Weights of a small self-supervised image encoder.
Model: 48-pixel images, arch preact_resnet, activation relu, depths [4, 4, 4, 4], widths [48, 96, 192, 384].
Rows from block 11 of a small self-supervised image encoder, named by matrix and row number. Rows with one number belong to one channel. Each number is 128 + 24 x the weight over its row's rms, rounded and kept within 0 to 255. All counts start at 0.
After each channel's rows are labels from the 100 images, of 14848, where the channel reaches its highest value: "strongest on" is what is common among them; "place" is the part of the image that holds the peak. Only what is clearly more common there than usual is listed. The data: microscope photos of single blood and bone marrow cells. In brackets: how many of the 100, against the usual share in percent.
# convs0: first 3x3 conv (model.blocks.11.convs.0.weight, 192x192x3x3, each kernel summed), inputs 0-95
# convs1: second 3x3 conv (model.blocks.11.convs.1.weight, 192x192x3x3, transposed, each kernel summed), outputs 0-95

convs0.47 [133  89 162 117 132 112 122  90 151 136 136 102 155 156 127 134 128 141 142  95 124 113 114 110 119  91 159 153 134  97 131 115 152 114 149 157 152 141  91 107 128 137  97 176 128 122 132 162 119  98 117 122 101  98 112 163 138 153 108 125 103 170 150 154  85 149  82  76 213 147 133 140  84  99 134 125 144 139 155 115 129 110 119 103 152 120  96 132 109 117 113  91 152 124 109 126]
convs1.47 [134 129 120 132 123 122  91 157 137  86 136 158 123 127 110 158 184 131 122 132  78 135 132 142 137  70 125  88 151 127 108 145 102 127 143 143 127  86  82 153 135 107 131  96 146 127 105 140 114 155  98 148  84 121 166  84 105 180 117  92 119 132 112 139 110 106 155 138 147 154 115 101 118 127 157 118  74 152 109 148 139 122 116 147 122  98 118 120 133 124 184  99 123 126 131 101]
strongest on: cell type: eosinophil (52 vs 4.2); smear: peripheral blood (44 vs 16.2)
place: top right (32 vs 11.1); top centre (31 vs 11.1)

convs0.88 [148 144 111 128 149 103 130 127 118 106 118 123  94 126 145  75 101  85  95 110 149 117 108 157 153  55 117  92 134  97 156 104 151 152 132 152 145 114 110  83  99  90 128 140 112  77 114 141  99 127 121 136 129  95  91 158 110 169 155 121 121 109 175  87 117  88 174 126 119 132 162 114 126 100 132  89 121 167 110 103 152 132 123 101 116 159 117 126 169 144 113 142  99 126 133 168]
convs1.88 [118 167 113 138 124 113 156 158 102 124 164 111 120  95 122 121 147 128 126 133 128 142  92 132 152 122 164 157 102 147 105 116  96 116 110 106 114 104 135 173  88 107 129 109 143 138 126 150 122 132  99 121  99 138 130 108 112 124 101 142 119 142 142 117 121  90 147 129 118  72 147 126 128 108 156 103 112 120  63 108 143 106 133 122 127 128  74 109 142 122 127 137 104 136  93 158]
strongest on: cell type: segmented neutrophil (53 vs 20)
place: middle right (33 vs 11.1); bottom centre (28 vs 11.1)

convs0.84 [169 115 127 128 117 101 170 125  84 161 143 131 120  75 100 132 141 160 120  66 128  89 112 140 141 160 127 161 138 140 102  94 159 101 132 183 149 143 143 144 126 149 135 125 131 100 138 144 113 197 105 120 145 104 178 126  89 153 146 133 145 101 129 103 123 151 133 103 107 160 117 120 109 133 115  93 167 125 119 127 148 129  73 104 131 153 108 128 138 116  76 147 121  96 117 129]
convs1.84 [118 152 126 125 106 150 133 162 168 133 164 122  97 134 107 167 156 120 133 160 133 109 131 168 118 160 103  93 111 138 172 107 106 168 123 128 108 111 118 107 114 113 107 136 152 144 108 150 124 160 123  88 121 109 118  92 114 132  97 112  98 111 144 103 140 122 144 159 112 141 143 139 144 131 137 134 170  91  62 126 141 116 143 113 102 154 126 132 125 103 113 131 119 116 138 137]
strongest on: cell type: segmented neutrophil (49 vs 20)
place: centre (71 vs 11.1); top centre (28 vs 11.1)

convs0.164 [123 100  97 150 104 103 112 136 135 130 142 111 133 139 124 177 124 125 150 147  98 150 145 118 125 128 138 194 128 110 114 145 109  99 122 116 145  72 135  88 137 122 131 113 174 101 118 103 115 132  87 103 134 129 134  93 140 116 121 138 135 126 131 138 129 134 126  90 145 163 123  48 127 129 146 138 140 158 116 182 108 144 107 151 152 161 102 159 120 173 123 122 112  99 115 118]
convs1.164 [111 113 122 129 139 111 113 127 154  97 138 136 135 113 147 153  72 123 150  88 131 127 166 131 133 115 138 161 180 114 113 151 131 124 135 126 135 130 138  70  93 128 103 158 198 158 134  98 133 140 119 159 107 148 150  95 145 142 113 135 131 130 101 144 113 129 131 123 166  89 125  90 113 126 117 153 139 129 117 162 108 111 115 125 135 143 129 195 133 165  95 113 122 131 119 125]
strongest on: smear: peripheral blood (100 vs 16.2)
place: centre (100 vs 11.1)

convs0.184 [106 153 118 124  96 108 135 154 114  82  94 100  98 115  92 173  97 128  78 183 111 158 114 127 131 121 128 119 146 111 145 115 139  78 119 135 105 134  59 142 119 117 122 131 132 114 174 153 104 138 135 111 129 112 124 150 150 104 151  98 134 144 129 138 129 104 124 134 141 148 107 162 104  94  86 114 106 169  52  91 147 180 108 128  57 147 115 153 140 136 131 105 100 153 122 122]
convs1.184 [136 143 112 162 176 163 156 141 174 137 131 108 127  98 136 143 116 128  95 137 118 112 107 199 167 108 130 164  99 124 152 155 179 146 117 135 111 104  99 200 121 104 130 153 180 129  96 124  98 106 132 103 108 140 147 123 137 108 105 129 135 144 166 119 109 115 122  92 138 139 147 125 100 119 144 111 155 115 119 132 119 115 157 126 138 137 152 108 180 120 134 104 132 154 122 161]
strongest on: cell type: segmented neutrophil (75 vs 20)
place: middle left (63 vs 11.1)

convs0.144 [138 101 114 130  69 138 114 140  92 106 118 136 157 126 157 139 135 134 107 104  89 119 106 132 113 171  90 132 147 152 125 119 109 128 141 170  95 124 145 124 121 147 188 152 118  99 134 129 150 108  98 158 138  85 100  78 130 130 173 118  96 110 143 166 154 154 129 141 104 124 125 100 128 102 140 136 171 119 118 109 118 121  52 127 126 106 103 109  79  77  94 146 132 108 106 147]
convs1.144 [152 142 120 114 123 161 129 128 128  96 118 122 102 182 164 140  95  91 117 132 116 121 106 139 144 161  91 150 127 136 125 104 154 107 160 126 200 110 144 127 157 144 155 150 152  81  83 179 135 152 154 119 145 155 126 148 121 113 118 118 111 109 128 128  73  96 124 161 164 103 139 133  87 132 126  91 112 145 140 150 119 183  90  82 123 149 133  88 105 134  87 106 154 136 146 173]
strongest on: cell type: segmented neutrophil (47 vs 20)
place: bottom centre (83 vs 11.1)