{
  "dataset": "microscope photos of single blood and bone marrow cells",
  "optimizer": "muon",
  "lr": 0.0041,
  "final_lr_fraction": 0.05
}
Rows from block 11 of a small self-supervised image encoder, named by matrix and row number. Rows with one number belong to one channel. Each number is 200 + 40 x the weight over its row's rms, rounded and kept within 0 to 999. All counts start at 0.
After each channel's rows are labels from the 100 images, of 14848, where the channel reaches its highest value: "responds to" is what is common among them. Only what is clearly more common there than usual is listed. The data: microscope photos of single blood and bone marrow cells. In brackets: how many of the 100.
# convs0: first 3x3 conv (model.blocks.11.convs.0.weight, 192x192x3x3, each kernel summed), inputs 0-95
# convs1: second 3x3 conv (model.blocks.11.convs.1.weight, 192x192x3x3, transposed, each kernel summed), outputs 0-95

convs0.35,255,258,171,200,225,163,220,254,158,266,185,239,200,190,148,173,201,186,216,216,130,191,90,220,89,220,167,221,296,92,200,195,135,237,191,241,162,196,207,138,227,243,184,246,207,241,218,190,222,165,200,162,195,206,268,208,164,152,192,139,149,164,162,219,185,196,171,194,224,208,149,152,239,252,141,230,166,228,153,269,200,203,174,234,225,172,160,185,241,178,130,190,208,239,228,218
convs1.35,219,182,215,272,185,165,206,174,198,144,154,243,211,183,167,241,185,196,187,174,179,255,110,249,252,222,186,191,205,191,225,182,194,209,190,214,235,228,158,189,208,201,141,210,145,180,239,118,217,200,191,214,230,158,120,195,185,205,222,189,168,197,150,232,232,251,149,292,145,260,203,147,167,233,160,138,269,229,212,179,170,203,219,201,163,188,178,229,282,237,239,229,214,200,184,249
responds to: cell type: plasma cell (27)

convs0.42,185,216,154,175,156,217,232,219,220,167,194,231,197,151,219,205,228,168,131,109,155,250,182,210,241,185,165,198,257,184,237,224,193,155,138,91,172,195,216,190,256,185,187,198,171,112,140,174,262,222,206,176,146,215,232,184,192,205,208,190,227,208,251,173,155,252,208,145,232,234,195,182,190,206,226,205,206,231,202,207,261,187,214,223,178,250,145,162,247,203,217,222,187,171,174,235
convs1.42,189,131,236,166,253,262,228,163,153,189,221,109,201,250,183,233,242,153,241,92,227,190,262,212,212,147,183,236,277,190,211,266,205,230,214,142,199,170,223,227,266,222,219,180,221,115,232,196,251,180,204,193,243,199,227,204,171,177,196,232,288,170,277,170,140,198,273,223,183,167,192,214,173,197,176,219,233,130,246,148,135,223,217,149,199,184,187,282,150,176,160,244,211,193,190,171
responds to: cell type: segmented neutrophil (76)

convs0.61,237,203,154,107,204,192,216,261,218,249,231,127,173,156,144,202,209,204,228,170,145,138,202,181,150,184,217,186,105,166,175,228,173,152,183,164,150,181,153,141,118,231,88,191,196,188,218,189,100,263,187,210,220,194,234,226,190,223,199,218,200,216,215,134,149,210,159,232,195,155,137,223,173,170,150,223,213,195,195,184,287,246,182,118,225,209,147,185,251,121,198,234,173,172,168,148
convs1.61,235,202,206,213,253,203,236,310,242,236,179,230,222,189,168,235,186,227,187,191,198,222,265,258,233,130,196,187,224,188,187,183,287,191,256,220,206,243,140,233,243,212,164,245,184,149,185,258,253,194,151,216,201,265,243,167,240,186,146,200,252,233,170,187,293,203,210,217,280,190,307,218,130,171,200,232,238,222,242,229,183,244,268,147,271,210,233,202,218,219,202,144,230,206,255,240
responds to: cell type: erythroblast (36)

convs0.105,231,219,209,183,209,153,181,191,199,171,159,157,221,168,120,218,239,200,130,201,219,256,247,175,206,238,137,215,153,138,125,186,185,158,170,155,207,224,228,208,192,169,202,255,161,184,182,197,173,258,205,256,214,139,273,184,260,144,248,180,229,219,301,204,229,224,232,168,164,170,172,205,243,200,225,211,173,189,216,184,224,211,231,189,184,259,207,206,169,130,118,220,210,178,215,208
convs1.105,178,191,161,217,204,111,241,214,183,204,215,221,187,126,220,177,159,171,235,203,231,138,205,274,167,246,219,149,157,176,232,195,121,200,188,209,199,180,193,263,222,146,266,196,189,202,242,190,216,174,195,189,192,175,166,161,222,253,199,130,235,160,178,186,169,180,209,212,170,269,241,187,241,226,237,197,233,142,194,153,158,159,182,162,222,222,202,245,229,161,196,200,245,251,280,206
responds to: cell type: lymphocyte (50)

convs0.185,157,185,134,120,224,146,184,205,207,199,175,202,172,175,96,159,167,119,193,186,171,247,175,167,222,220,130,222,206,181,288,216,180,135,162,218,120,178,219,204,190,199,156,225,160,210,167,205,148,183,264,253,201,177,222,236,158,164,178,152,251,152,170,214,172,108,149,174,225,302,120,183,248,166,200,220,232,231,146,213,246,242,171,196,205,171,177,216,168,194,165,178,175,232,193,183
convs1.185,228,157,179,233,209,171,207,222,167,179,278,271,226,166,124,185,177,166,205,254,211,209,123,215,147,186,247,196,182,182,212,199,219,172,210,207,211,236,202,123,208,236,164,215,200,216,177,262,237,170,182,176,192,273,171,180,187,237,199,188,236,198,156,323,235,149,163,179,223,211,269,235,224,213,149,196,154,236,257,219,229,230,256,256,187,178,207,265,252,225,194,218,160,202,193,202
responds to: cell type: plasma cell (36)

convs0.51,192,190,168,196,137,167,158,195,166,201,154,181,185,163,170,202,213,220,195,213,143,144,129,167,217,200,227,190,245,217,182,155,232,137,172,220,171,159,283,180,94,203,205,201,180,238,182,166,175,242,253,170,273,169,189,204,152,141,215,166,213,257,185,239,154,201,194,183,145,207,190,196,209,179,168,217,184,232,189,155,220,188,148,242,147,262,223,223,202,158,236,261,223,222,168,121
convs1.51,183,127,214,227,239,157,273,239,166,190,201,223,229,164,217,275,222,144,163,131,177,248,210,245,131,216,204,185,40,165,218,184,208,188,221,265,221,192,261,192,177,122,186,241,223,197,145,242,228,240,156,176,175,158,239,215,182,259,212,181,234,190,279,218,272,168,245,143,168,242,189,174,202,161,204,242,186,149,178,229,188,186,158,146,228,189,210,160,241,177,239,209,113,171,149,218
responds to: cell type: lymphocyte (34)

convs0.172,149,195,199,242,198,133,179,146,241,225,242,206,251,259,105,266,201,209,211,176,160,267,167,240,233,215,278,210,114,170,242,132,178,225,198,234,222,163,224,195,203,194,190,226,198,211,160,218,154,222,148,189,102,282,241,219,232,145,196,208,187,201,154,161,134,248,237,206,213,195,214,165,206,149,189,195,205,215,178,220,205,213,201,94,136,206,227,126,197,199,246,175,166,224,179,229
convs1.172,159,173,179,156,230,129,158,220,252,149,193,189,149,177,152,222,176,172,179,180,205,200,187,134,215,101,150,186,159,198,181,204,207,227,198,213,155,164,172,286,168,122,123,208,178,179,213,239,160,168,158,198,122,199,248,147,163,205,169,145,211,238,235,199,185,208,207,206,210,133,218,122,232,149,169,151,204,183,206,161,208,175,158,166,189,154,224,172,154,275,239,157,191,225,211,174
responds to: cell type: plasma cell (37); cell type: promyelocyte (34)

convs0.158,214,159,192,171,182,133,167,110,230,199,187,144,214,173,183,160,177,181,222,167,139,179,140,178,155,195,233,233,201,176,127,218,260,155,220,240,235,169,176,174,122,203,141,139,210,201,191,237,126,159,189,216,165,164,92,207,213,229,169,173,189,240,170,168,225,194,232,217,237,172,237,183,163,248,177,217,196,243,224,192,201,241,161,197,203,177,201,175,256,182,281,145,164,282,209,231
convs1.158,196,251,154,178,166,251,268,139,173,152,232,242,232,171,150,185,170,213,214,182,216,165,217,206,200,219,174,261,191,227,241,181,153,192,206,235,244,175,134,288,186,179,242,190,194,228,183,183,193,124,190,145,191,175,137,156,185,232,157,205,186,278,194,158,239,229,175,254,167,224,167,162,200,230,245,154,166,182,144,104,159,112,138,228,125,187,148,204,197,181,219,171,160,143,168,192
responds to: cell type: lymphocyte (36)

convs0.109,189,113,139,129,174,242,175,200,216,212,145,313,158,200,157,252,186,152,219,185,170,217,178,211,191,155,223,173,281,145,239,221,257,235,191,212,230,210,203,177,149,272,133,144,200,150,200,148,171,184,173,179,230,157,142,207,232,169,180,219,165,181,231,264,151,198,151,122,162,206,183,141,223,179,182,200,232,161,273,167,166,218,187,140,247,156,230,232,152,199,263,182,179,169,183,216
convs1.109,165,220,141,161,152,217,236,137,153,199,138,266,228,204,127,148,292,176,133,208,225,161,204,182,168,235,239,238,219,244,177,173,156,213,177,194,279,227,216,178,224,258,216,194,221,151,161,83,189,207,174,191,206,180,168,186,199,194,169,194,205,165,89,243,168,169,227,187,205,203,220,170,255,116,242,152,226,201,252,171,210,177,145,177,160,162,119,219,131,230,219,185,226,162,225,258
responds to: cell type: segmented neutrophil (91)

convs0.163,220,161,140,157,161,199,158,170,158,182,212,163,141,140,174,127,165,187,234,189,182,233,144,105,258,165,237,202,164,163,161,218,196,167,260,245,217,189,117,205,153,225,210,196,206,223,178,198,197,139,210,213,251,113,205,199,241,174,199,160,129,214,161,219,226,201,216,236,123,129,189,185,212,161,173,159,186,286,200,158,203,211,252,186,215,270,172,203,147,284,221,148,160,169,149,159
convs1.163,162,217,170,223,208,240,233,157,186,248,201,172,270,199,172,180,221,224,164,127,210,122,241,122,193,159,174,190,202,203,172,170,170,201,234,307,259,234,137,204,227,185,255,196,182,249,220,230,199,282,206,140,206,207,231,167,67,186,250,215,160,232,205,228,245,178,219,194,131,323,155,190,247,196,232,273,212,127,230,202,176,145,180,170,186,189,205,217,178,134,171,132,185,143,191,266
responds to: cell type: lymphocyte (43)

convs0.112,169,159,204,162,248,149,185,112,159,117,322,173,163,191,223,302,165,288,150,128,224,180,191,189,187,116,198,135,210,218,182,282,268,203,201,182,263,174,252,179,241,170,140,211,191,183,233,215,160,164,234,192,126,133,150,186,166,268,240,204,167,212,169,229,197,229,242,169,123,263,237,210,184,227,210,204,175,237,199,153,245,204,250,104,202,212,175,165,171,166,165,216,263,162,212,195
convs1.112,233,205,134,241,179,145,209,212,208,195,170,284,253,183,129,201,182,87,170,212,140,214,225,159,156,168,196,188,228,206,171,175,165,214,214,227,247,231,168,230,199,174,168,179,150,194,135,188,236,209,283,226,149,179,238,187,239,171,158,154,171,162,220,217,249,132,201,283,153,225,209,233,239,290,221,225,150,232,190,181,279,240,182,189,193,219,204,177,122,248,230,245,163,240,226,159
responds to: cell type: lymphocyte (36); cell type: erythroblast (33)

convs0.123,256,150,101,212,161,181,171,162,198,189,190,205,244,129,160,274,192,132,171,160,209,176,145,206,127,152,195,208,169,305,209,156,191,211,183,191,234,206,223,255,225,185,164,205,190,199,243,197,195,191,185,202,132,156,153,169,172,189,204,192,183,177,184,161,178,177,207,186,261,229,108,214,200,203,180,197,157,185,124,190,197,85,205,162,203,199,178,171,134,207,216,214,182,183,165,185
convs1.123,184,137,228,159,228,177,220,228,219,214,264,219,196,223,179,148,211,240,156,174,185,198,229,127,232,138,230,200,224,203,195,152,251,180,138,161,173,170,127,271,199,179,175,121,185,198,133,242,160,200,218,227,181,239,219,221,184,171,135,180,185,247,209,209,156,214,158,221,172,146,219,180,161,160,190,240,202,220,204,144,205,212,197,220,204,186,196,216,100,194,283,202,143,182,236,231
responds to: cell type: plasma cell (46)

convs0.34,191,190,178,160,141,182,215,154,221,203,197,155,189,188,146,217,199,182,169,164,122,167,110,167,179,188,223,189,209,138,179,178,209,166,202,272,261,233,204,174,128,267,265,232,168,203,187,210,272,231,184,150,207,105,192,163,185,180,214,177,175,139,137,190,132,238,166,172,200,189,159,187,187,202,156,171,244,161,126,163,177,270,89,168,266,132,209,195,180,161,230,201,241,157,212,142
convs1.34,201,159,158,186,135,197,223,162,229,163,218,99,231,182,166,118,161,194,175,191,148,250,247,195,201,122,213,187,217,224,200,196,139,214,226,245,231,236,167,145,177,228,145,190,172,194,179,191,215,77,174,208,105,236,210,182,183,133,183,184,210,247,118,286,242,182,160,298,195,211,261,233,245,180,190,199,172,229,231,201,249,267,252,289,187,193,252,177,278,315,244,144,243,166,235,258
responds to: cell type: plasma cell (44); cell type: promyelocyte (39)

convs0.162,204,184,255,172,118,172,247,187,202,224,143,151,208,208,206,217,145,181,133,172,202,186,112,233,199,140,185,188,209,193,253,127,184,147,189,236,208,191,258,236,230,189,205,175,123,95,156,197,161,182,203,192,292,171,219,247,157,246,253,143,163,202,242,176,188,149,270,207,122,191,235,250,235,164,204,191,253,219,219,229,241,143,136,129,194,239,240,137,155,150,196,180,179,276,202,234
convs1.162,239,231,222,207,168,171,272,179,158,207,194,170,228,177,174,88,238,222,165,180,174,134,156,177,226,180,178,270,189,183,227,180,219,239,243,185,155,162,246,218,202,174,241,278,139,189,183,191,177,197,177,174,129,210,170,180,129,154,214,205,149,197,153,221,202,149,205,259,215,191,207,267,194,157,242,243,243,189,163,203,230,261,143,152,173,207,109,207,229,172,202,187,247,175,245,203
responds to: cell type: segmented neutrophil (68)

convs0.169,210,219,199,210,191,147,216,222,167,199,194,235,228,224,125,241,147,168,189,164,156,195,171,179,169,176,227,273,184,229,161,245,196,175,155,219,175,174,231,230,281,167,177,178,178,236,202,182,140,193,161,222,242,192,178,151,214,165,246,196,159,200,189,236,166,180,197,227,198,167,187,198,164,215,203,166,214,192,216,125,239,92,154,204,139,244,243,73,194,239,226,177,205,227,166,237
convs1.169,283,179,195,258,250,146,203,176,197,161,160,275,172,181,143,191,196,194,198,185,198,210,107,91,198,163,180,117,183,181,157,187,158,177,197,146,193,175,226,259,237,160,190,273,179,157,162,187,209,227,162,170,141,187,214,135,214,226,163,84,230,202,209,207,267,193,145,216,218,216,194,152,205,205,160,171,220,209,216,201,190,280,222,151,148,203,139,130,168,170,220,167,148,220,199,226
responds to: cell type: lymphocyte (39); cell type: erythroblast (33)