config = dict(
    image_size=48,
    stem='deep',
    dropout=0.1,
    projector_out=128,
    temperature=0.3,
    optimizer='muon',
    muon_scale='match_rms_adamw',
    adamw_lr_other_params=0.0012,
    epochs=12.5,
)
Rows from block 5 of a small self-supervised image encoder, named by matrix and row number. Rows with one number belong to one channel. Each number is 128 + 24 x the weight over its row's rms, rounded and kept within 0 to 255. All counts start at 0. Numbers have three digits each.
After each channel's rows are labels from the 100 images, of 14848, where the channel reaches its highest value: "top examples" is what is common among them; "colour at peak" is the nearest of a few named colours to the mean colour under the peak. Only what is clearly more common there than usual is listed. The data: microscope photos of single blood and bone marrow cells.
# convs0: first 3x3 conv (model.blocks.5.convs.0.weight, 96x96x3x3, each kernel summed), inputs 0-95
# convs1: second 3x3 conv (model.blocks.5.convs.1.weight, 96x96x3x3, transposed, each kernel summed), outputs 0-95

convs0.77:144087154121116161126131130119144157146126104112134106164101132124125153178134131108129130143135144100103161143124154142117078134130129160138110164125115111118144131069126099122132125167115132091092111089141164118140129152131149148164131187136109113078119122162091092133126128153182184117
convs1.77:130079123123117107132120124069143098121121106144114114114129148122120125086126113140113119126132086134122104155137144156109120159157129124127102093109087110156143144127118111112113122142127128135121115127105131091130131210167146093106148123136146143101081124103097040142110118156112102170
top examples: cell type: segmented neutrophil; smear: peripheral blood
colour at peak: pink

convs0.31:131133141171132125137145109100135109127112146094149136164122132100107159118150115121108115090104071140134130110080117162125151178114110128130131147099172132108112113136104139089129109138147123144170127086141098104143165117131128113108134083112162138122129156114099161098160059131171098105
convs1.31:131135134115152135136109095122121139113119158122148131133117115174111089137104104096142117109177117126100099090128128129066139130117114125096110138122157109143075122137117103115132104085111084165123104099103115112088130117116114140185116120125087097102108083119069094128118096149118148109
top examples: cell type: segmented neutrophil; smear: peripheral blood
colour at peak: white

convs0.48:122139122142107127142095121135096137098121124123120149102130103133103151099111151100125145168127120095097158127113124196105152138156098137107075125075110196092157123110137128100124131105131110121125105117103090130158145167090158117127088148135106116109127162129147141108125167119101081124
convs1.48:173121115101145117118131133163122128111132155125137123098134099162157115119133126132074084103137112171138162126143119165136091133144151082159158087114150100156108169057139095130108099137134131166154106125148121138110155120094122105154115122150128137098131139115117081150115123115138168168
top examples: smear: peripheral blood; cell type: lymphocyte
colour at peak: blue

convs0.88:074121140165156112158115132152116145118111122115160103105098124177145179150125122112107143123085113136140111115125097152132082173158073125134128129134128127103100130106121143138147129111095128107105128120096120138103127185147129101149161156116112124080078138120112143157137102168116113085
convs1.88:068136149121143118148098101099115104119118139116156138067156094178130109109111107119138099121130129141105116124142115115139110110154145115136143114103108169107075160106104110149105106123130144124128096104140111136144135159099105099109096170084138097104061095093135129144094123137137145112
top examples: cell type: segmented neutrophil
colour at peak: white

convs0.29:160122125144124101125150127118159110122120149079117135158099125186111145115115119123167111110115117196129118117144098116133177157155125111112144129124147135146131083162149067118113162156129158115155133120168115166099130184125121109138141101113105081112154120111110120112115122143145084138
convs1.29:092121093103138111132091113122111131091141099129136147074120103130152130122091103110135156132113125095111122105138111117088149129142153134125159108129134070105079154127110095118103097085112124123103114093113115102138117094122119106106079130126133160101091122136110098076128067132135118166
top examples: smear: peripheral blood; cell type: segmented neutrophil
colour at peak: pink

convs0.91:149102170115123137183172114080126105182109160145167103121122132134116152115140140153102148101152131132091140127110158075098092174150123121093139132111130136117127166181132118111127105108100099089153139121161142109101126138119123134096139124136124103140115128135124131081077118121146097130
convs1.91:120107132131090093140115112109108124139100116096179088107100119161107119135156133157122106100149108152107137122152132123094123112141164100094119112150166111130112092127143147103130080136145136150119118085134113132146115128118144093138073108146089082130182102135112098093098154166134160149
top examples: cell type: segmented neutrophil; smear: peripheral blood
colour at peak: white

convs0.53:130092123112086146147112117158117103113130124056134130103115126112104096107132120124083098150148116100136121109125134098114138107168136136113136102098135112118118119114140101107150175154174096160107136169133130144119082139162112121088129160151135118124167173131094170119110101093126096097
convs1.53:163096119115043120157088116116142119106126088103178109149111103142124117148130136107088101126153106124136103138160137137096105107116121110098113128150133140138136117125113135168147123134132102136103123150111112123107114159120106120123119139137109090073119071129122086095135108073120101086
top examples: cell type: segmented neutrophil
colour at peak: pink

convs0.28:119108128080109140100178124140130110100127180134132137099131115097129087139074135143109124142123092113183138135102143074126126162117114151129132073133133173125105130106127116083167147116172102116114094106133091138101170101142153105146122108102157160119109145131131121132134158122114128113
convs1.28:152158146146162110158130109148129154119131136129088109143128133075109159117128114108123183121103136099120123123147101115074124140150076126130116125136127109103132122136169151117123099126153135163135098147101146157072147116087087115121101115171113113120140105113137144126061093123084156119
top examples: cell type: segmented neutrophil; cell type: band neutrophil
colour at peak: purple

convs0.37:162183150160116134115109097151134111121128160178115088124122104073082088094107107112160082131139111098135169140125138138149151116126170114133090165153145162091150096141129133145082147118090117110134102125096097131144117099121129136128095129101107137153129112102141147110126127117143141123
convs1.37:147106143158139139096138107136128152170118114106124117133067077068129153159122107105193098099128130136148126118119132116109144160116123114167103105156157106147111127086159153129133142142130129116118148148121156118133108128141138153117110098178081094122132164104116162139154157111169141141
top examples: cell type: segmented neutrophil
colour at peak: purple

convs0.18:126136154101070128160165113086129121117071154116158217118147118133111099119116131110140111084163143131129138122117118165204142091110123125128113168127153103091144141138142118113093138110103102114110121127107103135119132107117143109143153112118140127149137115124122088107120097102135137141
convs1.18:082134127127080134158127130183117113107097126115132094135120106129146128168137147090086143148133160135102099139123172083073137115123147120132109130150149107145144081134141112074173117086149130107120132079126103144135131129098148102097145071152133114118111110100105110148123131116130138136
top examples: cell type: promyelocyte
colour at peak: purple

convs0.95:147098156093129122097129130127115134101144076118169110067129127122121115177088136098100115085141155111137145145119115151101103156108136088164120124151117137098088152094147131088124108144141141133094114151118153114135154151105145116141174132090149131131135131090146170157123116143091114090
convs1.95:116137102060136110125096113164108126109126132128135120134098104131104122142073135081107172119099117093139126115110096077116115128157133108112115125110082129131149114152122123113113083109104140138142100119092109144087110130092122123120136127145153115091117132117126068083129105108065135115
top examples: cell type: lymphocyte
colour at peak: blue

convs0.69:128159132127129115134107154090120133113089109124117128099106125160089110059138129125091126117135137150105114156082081131096159137124122084121124110118113133114154187093135108096124127110122074116137127167155120125142135115149143134140093131148089143073090129118109148091127106112088125102
convs1.69:147106122153119125178138130061138122126129099140150126043139151135133108085107124118091074129148097133115133124160089106152190114104145130119143094123126090144114123098131128120141145118124101131143122138166125107133136164154124144111124123102113092092119106132143150165171139125108101123
top examples: smear: peripheral blood; cell type: lymphocyte
colour at peak: pink

convs0.84:125136115161099176107113087146131129126123077107086176105141122115105141105140119127126134122127153109136099119098115145171139093142090152142092098122068136138087170096105128154109134126127115155086127126101111141140102188135143108184120118145098128124135118147139123182123137147129121117
convs1.84:147139077137116137107139120137123128117104108128166124105122081133136107148103146160144088152152159130118102099136118135172158149122151152131144117114057116122138136117111135110172155126113120125113110169115121144124130189103104153135105129130123107092115145125107079179134128130124144051
top examples: smear: peripheral blood; cell type: segmented neutrophil
colour at peak: white; pink

convs0.41:102138109160122126159128135118113130143124129076125098120101138169117136148142142112162130107110182141150074115157090091134147135092126083136128100111150116116105129117127104105145145110129112106103068079128138118094135105111129108119192116150146109096095133159109122130143156136095081142
convs1.41:095135086117108069131146166140128120139130126162112113096168124120124133110123070135136111124106110130131111126139085112104074133179147111135119124119120150107103169114120083131141071103109118103131147114137144147159160083090111134100110122126145126097137079162147116141117138130131112177
top examples: cell type: lymphocyte
colour at peak: blue

convs0.51:085051114170095128133095136135116137099128101120135142124101123099070157145117107125108120119176135110135103106142085137095135144104109144143128108132115163141086140122164095131148138105112124118123142097111125094126167108125135105140154150146153130109090190121142140132081100102131106117
convs1.51:154102106154091104127113179116127115155128090148131124112158141134133143138152074095083137151155154155137132136156121129082057138142177130112156096111140136118124138136113089096108074122140134118127158153138120160118115124060156110137103135122139152125143146117127118142082115124130106127
top examples: cell type: lymphocyte
colour at peak: blue